{"arch": "conformer", "model": "CTC audio transcriber", "dataset": "short read English sentences (LibriTTS-R)", "train_examples": 26041, "gain_aug_db": 10, "n_mels": 40, "hop_length": 160, "input": "log_mel", "spec_augment": true, "win_length": 400, "tokenizer": "char", "vocab_size": 32, "norm": "rmsnorm", "activation": "squared_relu", "mlp_ratio": 4, "head_dim": 64, "fused_qkv": true, "qk_norm": false, "inner_norm": false, "moe": "top_k", "num_experts": 16, "moe_every": 2, "expert_mlp_ratio": 0.5, "experts_per_token": 2, "shared_expert": false, "subsampling": 2, "layers": 10, "width": 160, "positions": "learned", "kernel_size": 9, "residual_init": "none", "optimizer": "adamw", "lr": 0.0022, "beta1": 0.9, "beta2": 0.999, "eps": 1e-10, "grad_clip": 1.0, "steps": 4800, "batch_size": 192, "epochs": 35.4, "lr_schedule": "cosine", "final_lr_fraction": 0.05, "warmup_steps": 960, "weight_decay": 0.1}
Rows from block 3 of a small CTC audio transcriber, named by matrix and row number. Rows with one number within an expert belong to one neuron, the router's apart. Each number is 128 + 32 x the weight over its row's rms, rounded and kept within 0 to 255. All counts start at 0.
After each expert's rows are labels from the 100 clips, of 14976, where the router gives the expert most weight on average: "top examples" is what is common among them. Only what is clearly more common there than usual is listed. The data: short read English sentences (LibriTTS-R). In brackets: how many of the 100, against the usual share in percent.
# router: router (model.blocks.3.mlp.router.weight, 16x160), inputs 0-79
# up: expert up (model.blocks.3.mlp.up, 16x80x160), inputs 0-79
# down: expert down (model.blocks.3.mlp.down, 16x160x80, transposed), outputs 0-79

# expert 11
router.11 [100 198  85 110 125 104 120  67 108  99  85 146 113 196 171 123 161 144 131 117 136 132 117 138 137 109  72  97 117 109 171 122 173 112  84  75 152 146 139  78 159 174 124 163 100  83 124 190 109 137 107 106 145  72  98 141 105 149 173 108  66 119 154 137 108 157 132 173 171  87 136  97 164 108 152 122 119 121 102 114]
up.0 [116 121 133 141 132 165 124 129 153 164 126 157 218 103  88  75 125 116 153 143 129 172 205 141 152  89 121  81 195 133 173  70 151 165 146 136  79  60 200 144  99 104 116  90 113 191 133 103  48 112 119  93  95 114 131 134 126 100 129 138  71 122 111  70 135 119  99  85 123 160 133 103 125 131 170  91 152 145 135 106]
down.0 [151  90 120 138 124  92 103 150 157 110 159 157 133 108 120  58 155  93 162 147 109 105 127 109 144 133 165  59 132 133 176  73  80  88 135 188  93 110 143 115 177  83 114  83 164 124 131 123 147 143 135 170 136 118 150 124 148 116 120 159  76  93  25 125 124 164  88 108  82  85 136 158 159 140 143 125  91 121 156 150]
top examples: voice: male (76 vs 46)

# expert 13
router.13 [116 151 158  96 131  83 124 184 105 145 128 162 165  85 100 166 121 103 147  91 160 146  49  86  90 147 110  62  88 137 118 141 151 150 161 171 116  53  59 155 170 212 137 133 167 114 131 160 152 137 146 118 141 117 122 128  93 130 122 138 151 141 108 111 122 153 130 111  91 107 162 174 113 160 104  67  93 139 157 145]
up.0 [ 98 140 159 132 185 152 125 110 139 133  93 117 134 155 124  95 153 123 156 167 132 114 137 170 120 117 143 146 151 116 165 162 142 155 131 125  94 123 153 153  65 165 102 101 165 156  86 134  40 137 148 122 164 133  59 121 149 120 157 118  89  80 146 138 189 128 146 102 149 224 129  92 156 116 146 168 141 116  64  84]
down.0 [104 138 121 101 101 105 185 132 138  60 144 103 116  97 143 108 149 160 161 148 116 157 145 165 101 110  95 126 186 134 120 176 103 149  67 189 176 127 112  97 102  97 175  97  29 105 116  88 179 160 104  76 124 138 106 134 144 151  85  96 131 141 105 150 155 134 114 158 134  80 176  98 133 103 149  93  75 170 131 117]
top examples: the word "you" (34 vs 14.9)

# expert 12
router.12 [ 89 146  78  87 122 102 116 161 115 148  40 131 108 122 134 146 119 140 148 160 122 118 123 129 177 101 111  96 119 165 114 159 192 132 142  98 127  93 136 123 158 191  71 165  91 133 182 143  48 134 140 145  66 150 119 137 123 163 140 124 111 111 159  77  89 156  94 141 174 164 129 112 144  61 137 132 126  81 141 138]
up.0 [ 66  94 131 111  96 117  98 152 138 158 125 160 162  93  62 127 124 162 150 116  69 169  94  89 151 180 107 130  71 145 110  85 159  91 119 159 101 101 139  90  89 155 111  37 147  75 173 134 119 127 135 131 139 159 119 156 109 215 151 169 134 160 132  68 131 133 103 187 115 156 158  87 143 144  96 127 124 126 135  86]
down.0 [202  93 159 162 125 114 113 177 123  90 122  90 132  99  81 104  81 142 127 120 125 122 170 115 134  92  83 146  99 130 129 112 122 128 139 144 135 173 186 128  77 139 159 136 151 145  79 154  97 111 171 111  69 197 124 118 142 143 119 175 141 210  88 123  54  54  75  93 126 135 162 153 114 112 109 102 101 156 152 194]
top examples: voice: male (94 vs 46)

# expert 14
router.14 [161 110 156 114 137  39 138 118 174  82 146 170 128 135  90 104 107  94 192 134 146 136 195 102 149  73 117 160 146  88  95 141  95 154 107 120 105 148 135 120 148 117 124 154 110 171  89  73 106  98  72  80  96  96 160 156 130 171  65 143 135 116 135 137 177 204 136 112 175 148 161 149 135  81 132 133 139 151 115 162]
up.0 [160 124 118 164 102 112 142 164  87 145  77 128 148  86 127 131 115 168 127  69 115 140 168 108 133 150 102 146  72 137 118 100  94 195  90 134 156 150  98 153 165 167 108 134 154  99 170 170 161 129 108 100 198 129 139  74 114 174 122 104 144 169 117 170 117 151  98 137 117  73 100 163 127 149 109  66 111 146 195  66]
down.0 [162 179  90 119 110 158 156  90 153 194 123  71  97  98 136 160 133 117 136 135 175 151 155  74  94 104  90 167 148 126  94 140 155  77 159  98 119 119 201 113 120  71 129  78 157 177 126 145 111 148 116 147 122 150 132 137 139 130 119  97 117 156 162 185 122 102  69 145 128 125 118  91 153 105 152 129 135 112 108 108]
top examples: the word "you" (39 vs 14.9)

# expert 7
router.7 [121 150  89 186 118 154 101 109 126 107 177 147  81 118 172 160 135 125 126 136  86 140 155 129 205 103 188  91 100 120  97  97  76 146 115  92 127 166 166 157 111 113 165 151  86 177 123 102  98  93 181 119 162 129  88 106 128  98 120 161  79 161 128 146 104  70  96 131 127 114  77  34 118  83 130 128 133  82 123  82]
up.0 [178 119 114 100  74  99 158  82 157 226 147 119 101 136 126 100 113 161 119 155 144 173  82 106 147 170 124 106 133 152 152 115  97 117 195 116 117 107 118 114  95 122 153 109 159 117 133 130 112 153 121 108 111  85 166 126  71 178 118 166 166 119 123 133 111 102  65 131 140  97 124 163 210 160 139  56 128 168 155 117]
down.0 [147 106 190  91 144 129 134 124 100 181 124 132 112 106  97 108 130 142  95 162  99 159 100 186 131 152 110 142  94 117 148 161  97 108  67 131 182 105  83 131 151 125 107 159 127  90 207 151 147 135  87 156 113 173  88 184  96 149 102  68 184 111 139 208 121 167 128 216  95  88 136 160 157 131 147 103 137 122 163  83]
top examples: the word "to" (33 vs 14.5); the word "she" (25 vs 5.5)

# expert 1
router.1 [159 135 120 166  98 174 159  97  84 170 157 113 122 119 135 152 102 141 152 189 188 131 103  62  95 146  93 155 113 134 102 148 108 147 185 120 141 160 148 120 126 101 139 130 133 153 102 141 129  97  72  95 147 112 176 169  79  65 178 123 142 131  95  61 155 158 121 171  98 176 162 116 148  87 102 125 112  94 177 168]
up.0 [137  82 135 132 222 102 139 136 167  97  92 200  92  71 136 116 179 148 199 150  85 167 157 129 181 111 173  70 167 103 171 110 145 130  95 153 124 113 104 132 185 107 128 101 142 157 169  90 148 135 172 150 133  93  97 106 124 127 146 182 120  78  49 145  79 110 157 129 128 112 126 108 118 131 134  95 156 121 130 131]
down.0 [111 154 158  94 155 115 123 147 165 119 113 185 135  71 129 182 113  61 165  93 186 150 135 123 150  78  70 105 125 127  95 101 116 138 135 117 154  73  89 102  94  97 132 110 141 156 131 133 171 145 173 105 160  96 129 151  94 114 175 144  86 109 165 162 152 115 184 170 139  81  68 144 142 128 138 173 154 155  86  62]
top examples: the word "of" (28 vs 9.6); the word "was" (27 vs 9.6)

# expert 6
router.6 [122 180 102 113  77 130 135 137  61 161 119 141 145 224 168 135 176 143 134 175 169  91 137 160 135  93  97  91 104 142 140 136 162 101  94 120 174 118 118  96 133 141  73 206  90 104 179 140  92 115 111 132 153 141 157 189 139 106 102 104  89 143 129 127 141 198  89 152 192 117 131 109 203  94 146 145 113 124  88 134]
up.0 [142 126 139 157 116 109 142 158 150  81 106 120 154 141  77 142 150  93 160 123 159 116 155 141 163 137  54 107 123 171 144 148 162 139 152 175  84 116 182  98  66 124 121  70 189 144 106 103 135  45  69 112 119  60 141 198 125  70 142 114 178 153 125 137 102 133 138 128 163 145 130 142 123 106 111 159 125 126 100 163]
down.0 [105 190  80  88 120 119 100 100 141 124 124 151 142 124 112 132 140  88 125 126 195 103 162 112 163  85 110 149 124 123  95 165 171  75 142 115 184 149 100  95 118 176 103  79 139 115 110 177 118 128 182  92 138 144 114 128  85 152 116  95 181 172  90 176 116 104 132  99  95  70 140 106 128 166 145 180 139  88  91 119]
top examples: voice: male (71 vs 46)

# expert 2
router.2 [113 143 104 104 150 183 103 158 157  77  87 130 138 123  97 121 121 160 113 158  73 118 185 144 189  84 123 129  92 137 181  95  93 169  89 111 179 126 109  93 121  87 139 130  88 118 134 183 103 152 157 111 106 188 111 118 125 151 102 105  92  60 166 125 141 104 170 124 146 130  94  82  99 137 152 142 216  90  96  97]
up.0 [130 113  74 200  89 138 107 165 153  99 110  88 186 151 155 160 158 164 112 167 145 174 194 123 112 161 109 116  90 100 149 129  97  97 137 160 110 110 116 134 170 183  59 138 139 179  93 146 132 132 168 139 156 170 141 135 117 150 131  91  98 162  91 140 152  84  82 119 178 167  84 138  91 159  60  52 177 100 150 120]
down.0 [160 220  85 117  84 118 131 124  73  80 164  52 179 112 161 114 122 133 173  72 154 188 167 107 133 148 162 163 115 112  87 110 150 103  91 193 113 113 108 141 108 164 101 192 177 145 140 150 216 156 153 138 130 176 115 150  88  66 105 149 137 133  71 115 129  94 139 118 137 154 149 169 117 138 152 102 133 165 170 137]
top examples: voice: male (79 vs 46)