From a checkpoint of a small CTC audio transcriber.
Model: 6.81M parameters, norm rmsnorm, activation squared_relu, layers 10.
Rows from block 3 of a small CTC audio transcriber, named by matrix and row number. Rows with one number within an expert belong to one neuron, the router's apart. Each number is 128 + 24 x the weight over its row's rms, rounded and kept within 0 to 255. All counts start at 0. Numbers have three digits each.
Before each expert's rows are labels from the 100 clips, of 14976, where the router gives the expert most weight on average: "loudest band" is the band of the loudest frequency at the time of the peak; "responds to" is what is common among them. Only what is clearly more common there than usual is listed. The data: short read English sentences (LibriTTS-R).
# router: router (model.blocks.3.mlp.router.weight, 16x160), inputs 80-159
# up: expert up (model.blocks.3.mlp.up, 16x80x160), inputs 80-159
# down: expert down (model.blocks.3.mlp.down, 16x160x80, transposed), outputs 80-159

# expert 13
loudest band: 250 to 500 Hz
responds to: the word "you"
router.13:148104141128114121098137112174147134140151062132158093075099152145123147168160104106114101131118128127117131131114171146151107146121148135090110173123109127122105111093109105165144144158164111117124111123092117169151180125144122108146154156
up.13:106134134135124102183137136104118160154155096157131117122176124116138105133174124131118106157119111211105137153143112183147097097136145100135130125098097118151110121127133093120128135101108100106099131158094096097140181102137121112124113130
down.13:077116117121110127112122110134088102127114111109139138104174127142136116131120096101143110133138112140114162120135132154123145130127145114117161137098155114138107190169071094125094162124139099150160168105137173136125145127127146160121122129
up.14:097136136131136099092105122132098074145109092149136133100113150130139151151136099091130142159098089084127134153126112193150125150117106078134120146175161084098102145142154101139152124110084093123129164125121129122155098167141162131104136108
down.14:144134130151132156108157084147104085162102139120114139140152094181111143119111148142120142139126117095120104118129129113164139143109157137124133125145117134141121179154100097131135145119120153165114136090147173106138169113118145130102118128
up.15:136113158161152153134097141134133126115151123173115146132115151154109131079109117128151170113108118127117133124076114113116114098126169121117122135151176144119136090135125133145166082126130146082115113153151131192166151164190118163104156125
down.15:121131089117115111132114112101126143175153122158094119174127082097118125140144111104154114122126144125139164135119145140139137132152132080153132126099121127106168110097167099123130126165125102168196155130121139125161145165125141108090147135
up.16:131121150171086143113136135120077116121127089124140136110133141104143141084084106148084151135142147095146150138139088176125178126133144125106113094163110094125139120174101157117124143142149111130161131125095111114173146089094136112134128133
down.16:144130164145153140160113136153097137142151102116111134134190096145099130146097161151116142149127134111155085108154074123128138157108165111165148105130138140120117100167141151121166126126139106099152107105171092121090144122157118124161093157
up.17:111146133120163085155122141127173133089152150120099156134128158127132115120123125139112159135146130127141112141125093134118186113129094155114168106173140165138131120104112123152112127160108147194068132138141122121139158135160143163123096073
down.17:139124112147093181130135166142107128083112136165125119136156079149150126116088138143159087126161136134121122135156099128130166155138143168181145114105130126117124136117108122166100098148174142181137114122122152154166123126115118130132102108
up.18:131161126079124118181145172140165111122123145129164091068118109173145131105137120121133157099120108135130097144124128126128113106095085114104096116149120137137109111097139135134108136114149117105141103167150118137111175140119131132131143144
down.18:119110115136086117119148131153113123146139116070151147123118093127118115142162180110115139088159116121114090124124136112104139103149122101133132117145096133102113138075152157134150085134118170160122108166152150083149129148129121145095136116
up.19:119159166089155140111110169130118131116098145142152114116102142145134153076098139170115155097129192159131094117155129124102100137097142163169101114163145127191122138110112116137140132151146156129187121131114108118089151163098103084157131138
down.19:166135117145096123162123122153132139113104149114127135143105149124124152129151156086169169131112179155118097121133147103125140105117111160130078095139129097151157106102105139087135146120112138092160100178145111122152133131143096109164169094
up.20:117123089153140155146153108121153128104166100140094137149087113127137141133112194147137112136134080158159147126125147114096136140140136092134113146153083144153151110131137116132157100135165096116097089107113065186148138155172138142121097145
down.20:113121114140133074121128167144119122119153131161148165161142094145109123149126116105137101145179122119101138110112130116107125143128157136115164121070145165113138156114100112150128158129125104182145137096129124146155128100150142157099143146

# expert 14
loudest band: 250 to 500 Hz
responds to: the word "you"
router.14:149138140141134153160163125135135122079123142122134131095086132102124095114110119113174145089170150140127125172144115122108140124103129146106118125177157159161144161138133123136142124075082166124130127173136094117120128131172131070114121119
up.13:111168123134146149141127138153141108108143136069103147137099090124128094100083109130117113140177133127121088187129103133134133138105138108128147091112136130127126164147124136133160102084106151126104112140106078135130097138120135105100124070
down.13:158138104115126100126117105111122145164152119129098131148153097101067130119147116144114154138145120158116127108096106105097128163115124126132136120108113107117134159098133099150117157159091065139156141154158147140086163108120073165101162126
up.14:133097177153084097139120143117131139077147115121146160126115154150088080136102154138167146123134162095156120132140091140108174115128115116073159133126206118119153095097138133160127142149123136095136107149118139149104146114118137158121167144
down.14:110112191141103142117112134137127112067122089136127142108106076133166106154156168157118084131114155133118150143094133136136144106113149186152166134129116151119153109137134077083131133161153166134138122114128147119129121097133145066099128147
up.15:107156110095105170124145160122130077093109098136121090099118140115153134147123128116123130137169075114126111145121151117128137121105131094129135125148110113114133121150119123139120144146160117192120134085124135121137100128154127149098138138
down.15:140082128112150090160127144142101167141101091134104108119113079100076189134113158114179162110154136123152122111078129144120135140167120106130111173105151151132096116122156161106117125150105099141119098138144120091153128137137103129127130145
up.16:117152124082116108111125103142110111142163175119077169148132105132096138118139129111124146191125108169121119145100128104133106116093117117125118072115136091140134132100082126112149113085121140128125099139152094143118144124103130093126147108
down.16:123109168175130130126112110179151134134137125157084170108145069148118144105118139181105163123122094140131091138097148094119109147110134149113164140115122129138119136129082107151150164144100127111156116141119107120107146101144157195183124126
up.17:133169093141153133110151120160166086147095171114074095115117124127148135089103102093129126127168141159131056155159159149159093138143110168157153102132114143144144150153140137110161142147120149135164119152157140136113132152117067097145106173
down.17:131111143111141119086111098116095161134144128122146126122097144124101126135144148137152163091149118172154086123118156139093118145068117156129143119165125133157124157122123130149148102128092117161135131132141122125118131119105113155117181137
up.18:122160164120164104124113109148147150137131114126160114102141139102135111116112115131130102136179128099096104147111135178143118141126096125114111105113148126101113094126077136152147130167118114125082156130104115119165118126179130119131134094
down.18:154114131118107097136144138089137126139091149174183148146133156142146114123153124128160118143129128108102157161085113136116171148122119136130115148118164104119162107143119104118138139135143136104117185168098124128146121135142158162115106119
up.19:133161121164126129084121154156172081074091125137146133120112129085123138109127199125111090170119136126116095142177166112119143147129132138101168133127088111112092107100120142131130116125162130188146098101143110177103142147118092132141131160
down.19:142153151129133119069075115132113090122129113111097112137124117144122146137146132134192104117122177134149120168124104123115141109102141107151142128087133162120115133178150139111058170114098112139101138123122186123113125133142107106146121127
up.20:113137137095086131125118097079125163109159100139168147104118121098143091132134170161128092129136080127123106162112174089173114112162125128136104101107131096145107135137108074135135112120136089080163125115147102182098154075110139104123151148
down.20:103095102098111116141097090116119130094125067112134168126103115145126130128154144102156160084151155116151134126090139131096198136119118121167118164146121130115121120062151135101131111170158162127145109116135182113124138142127137172120136144

# expert 7
loudest band: 2000 to 4000 Hz; 4000 to 8000 Hz
responds to: the word "to"; the word "she"
router.7:140138133165122176131096173127143117106141156113095054115130141126119114135122184129147146141107104126140114147143072096086128103117172157134138125126139114130158144146115140104135081139157136091104136137125128141122078127125132164130127119
up.13:119177105080098135102135087101108118113125179154127176122146093147147101143144124106114126122103170149113135125110120076173083156128144156182107110148102117138102139126168117132139139101147128105187129145091108157087129125092140119152114191
down.13:186143123129123150102104115121107108152139091119143123116098126133110137145112131109128166119158095132118121121114144105129152129071157165148143098124139115145138115164118107111172115119129150147095128135130139113160133123093095110055131186
up.14:114131135083092112125119140040140128133108134137154164129136094169129090082110116111144131111073163105138083153122129124146146135130155149192118106119142130130090134173171127133119117131121125131119156150134154135096111103173105131114161108
down.14:160123158111168105082100117128134111164120100136171113149094081154113145138155127140103132076116154159128148144132182130134126107105157197115070108108120149159126129120152112144134121140176080121145117116141140093151115116122082137134095153
up.15:104090130092177113119127119095095131127121104160170133111134071155116089137115110097161129129094182118135102134129132120100103122110118146158111107109089095095130101109131137138137121131133128128180177169134128128143121131127126110168156078
down.15:153119159131155148073122123135146087137140084145094159136130110139100147149134136124124159119122155137146151146122175100133168142107110154155138141104136117134109124122129135143115152146114101135116153125155169070149134163096085147121119133
up.16:137136175093157120178122147123165154130126146134157113137146118137124110140141139136120106173093163126094147083150123138137141135090162164127158181123165134146140149127125131147120132086156134139193109122129126127097148108140099113107128160
down.16:136140175098082124119118113161091139122126132063177118115155126147083146131102141112124113110128103133115129151109117132170129112132120120129149147158175135113069130106097086173122144146157111166138140102152138105091130094143089116077129139
up.17:130120131144134159098115140106118143083104125138165159143153127108153101156131126103055088113135172134106088193121122132167135127090148156105164111075108109121121107110094139124152103135157137152146123154104111119135109053150153106167111119
down.17:139166119141139123109146102133141094130114166147069186130091115111149160150186106106176111133109098117129117118137172116104127143135124107162143128125141133144141136131130128119129112101087156133131109158131115142126118176145158126085113143
up.18:162133100114126137088113139105087090114098168099164118152095122110108141121135131131119086132126131109129157093097138158123167105106085123095121162121151121115131125118128107122077153121155145094169136112119122129092148125117172134134120170
down.18:156140124139103156133116118110097140126136093116144112152119099141116141129124121111144202140142156158133141085133131148140118141082158135109122125105120119131159121144137122125100118110145107134112143169111157105152116122090073073156125136
up.19:108113095149093124147103119100164142121112108104124122101136129180116157149157132131130146157093107113129129144106166131164133092131136098135136091123116138124121108138098166133150131154123124182141098121143099146089116146135140159149197105
down.19:143143109147179136076113142143139132150118141112136138135151095110103156141084125137133122105144137139109168154115082117102122103102115129138120109139153100159128137117132145113105122153176099127155121100128177175158113094111153150109092112
up.20:096117180147151141092138111139110121101137119138154133157175152136131141112080106150116130140162143138113164117167100127129104111118134138111153140137153152144128170095117110113124131131148121075141097124154121156146173139134065137155114113
down.20:116137124124171143125139105145095161117151156091122108119138105108102123143137141146116126105096138147143153114101110132142111137133141118092093124097085113085120108105140124163148129181133174157163091114148074132153132161132143078073120154

# expert 2
loudest band: 250 to 500 Hz
responds to: voice: male
router.2:110167121130140123097101111158111077116149140066132137143148124123133160095116120164121137131131133107149162139088130120105132131167115084159108099145160086155097153135142106098091137107101121131133177140148150119183123161129146126143121142
up.13:114150129140116123094116107125088111148091135141133193136098173129138126114096143144136150162103141117137130114168112147145133074101125143105138114102164139121119117100134112136133159156138150084187144138186113182115138120123155120135151140
down.13:163109125171135108099087128147110128107119125130152128147142114082126113153135134117076127153119148125150154168153157123124166128137142145152097114168143133156112157099118114147151169166118133144163097140145152146111130071113114161104130163
up.14:116126123154122110161153113092101145159096106141135121098126126117134110109087102119174125097129173092121122107128074190130125152115114130111120130119142148101092115139128099138137159140117164120092096103131080097097108143103165175125128094
down.14:166115129152126126092075145120120089089157125133105131119149142147095145135126148163174072085107131129163112135126160102138107111146121152104122131080131121139155160126121128132151098142156147120158099119141125121099127125125120163117106119
up.15:120095107142145137119119101166084131119135083137129089145122103126149120162147086125098117186164137122125150111137131147141110112139133127101142128114090111106133140037108096114135149104145115114152090136113115156100153116100123106137145151
down.15:122138113105169047121115144137160103133129160121158141160183078130105157128143095127122106159131176109111146141097119142137103143130127173145126122127135152138121121138121097079105159098142108117140163122107087128102096136098115136103147137
up.16:115160101149128126120119111133124134140125173158098153136118153138106115136147167104106118179114134130126132138083141138129122103096142161117130115147164092127152087131110145128109139123126154124132154190161104162093117168159125161129147117
down.16:148152129144131119118079161144120126144126093108148155164123108154133160170131109107119117090089166108097169134140132142142081136159135160110095129095114124151115128163126078177106156131142152169156123080116155104125095084149123117128118175
up.17:111072152150146140193159113077140112124154100122097107134118156166167105104142132138140173107185130095150096132141113091109145114121118087131153146163166149109103100135148090136143093144113155143123156134145128128134175101158151117149120132
down.17:182116187101126120137121101109096125141119134120166182165131143145120122179104137137130160116103111110157129157129138133095184130073138100142127156124119153122147163081128142141125091121123113152131125144115136159115137122105164116086155127
up.18:121132145134145114109072137105117137103156110112112118135102160114135133116138145127142109126130122124131119159116088133113070121152189177157106124147148113151180145118133116124124106125139131130125133130088111155142119123130121135150170075
down.18:130087128133164100113143098087135194106130104108134110091093113115132116162136110129133147098137089111123111132107127131140132121154093139100191109127093109151161122100130113153114108135117121081151095152162131149126135110147120113121120106
up.19:097148127112135128085068131117110124135115116104087096094110133134122112136144141128123129139129095122140124152100100096100085080148162156151100131143139129131168123096139153101118129119142103138128124129083135170131113140153103148161126118
down.19:135114161119165122127118126118127145130118120111125103099090080153111085121137124129133131104137075173122113155106130126124145152170120126134146123120149120161192123138171152104115122138151124116156104155184115142124091120179111149102085168
up.20:134143132116137136171171157127143154072135141105105132156154068128137123158137127137154086114116118144136100158152150143143143105140128100136113156148152155149130131128160144146120171111113088100129125135169134106169154139176134085145106089
down.20:121168118113104162172149166132113131106126120119088147144120109169128162135078096151136117148136143130101143134086178124128119133108110112180121149128140146126116125135174127133133131146129098174108123131070133106149143135148134119111102152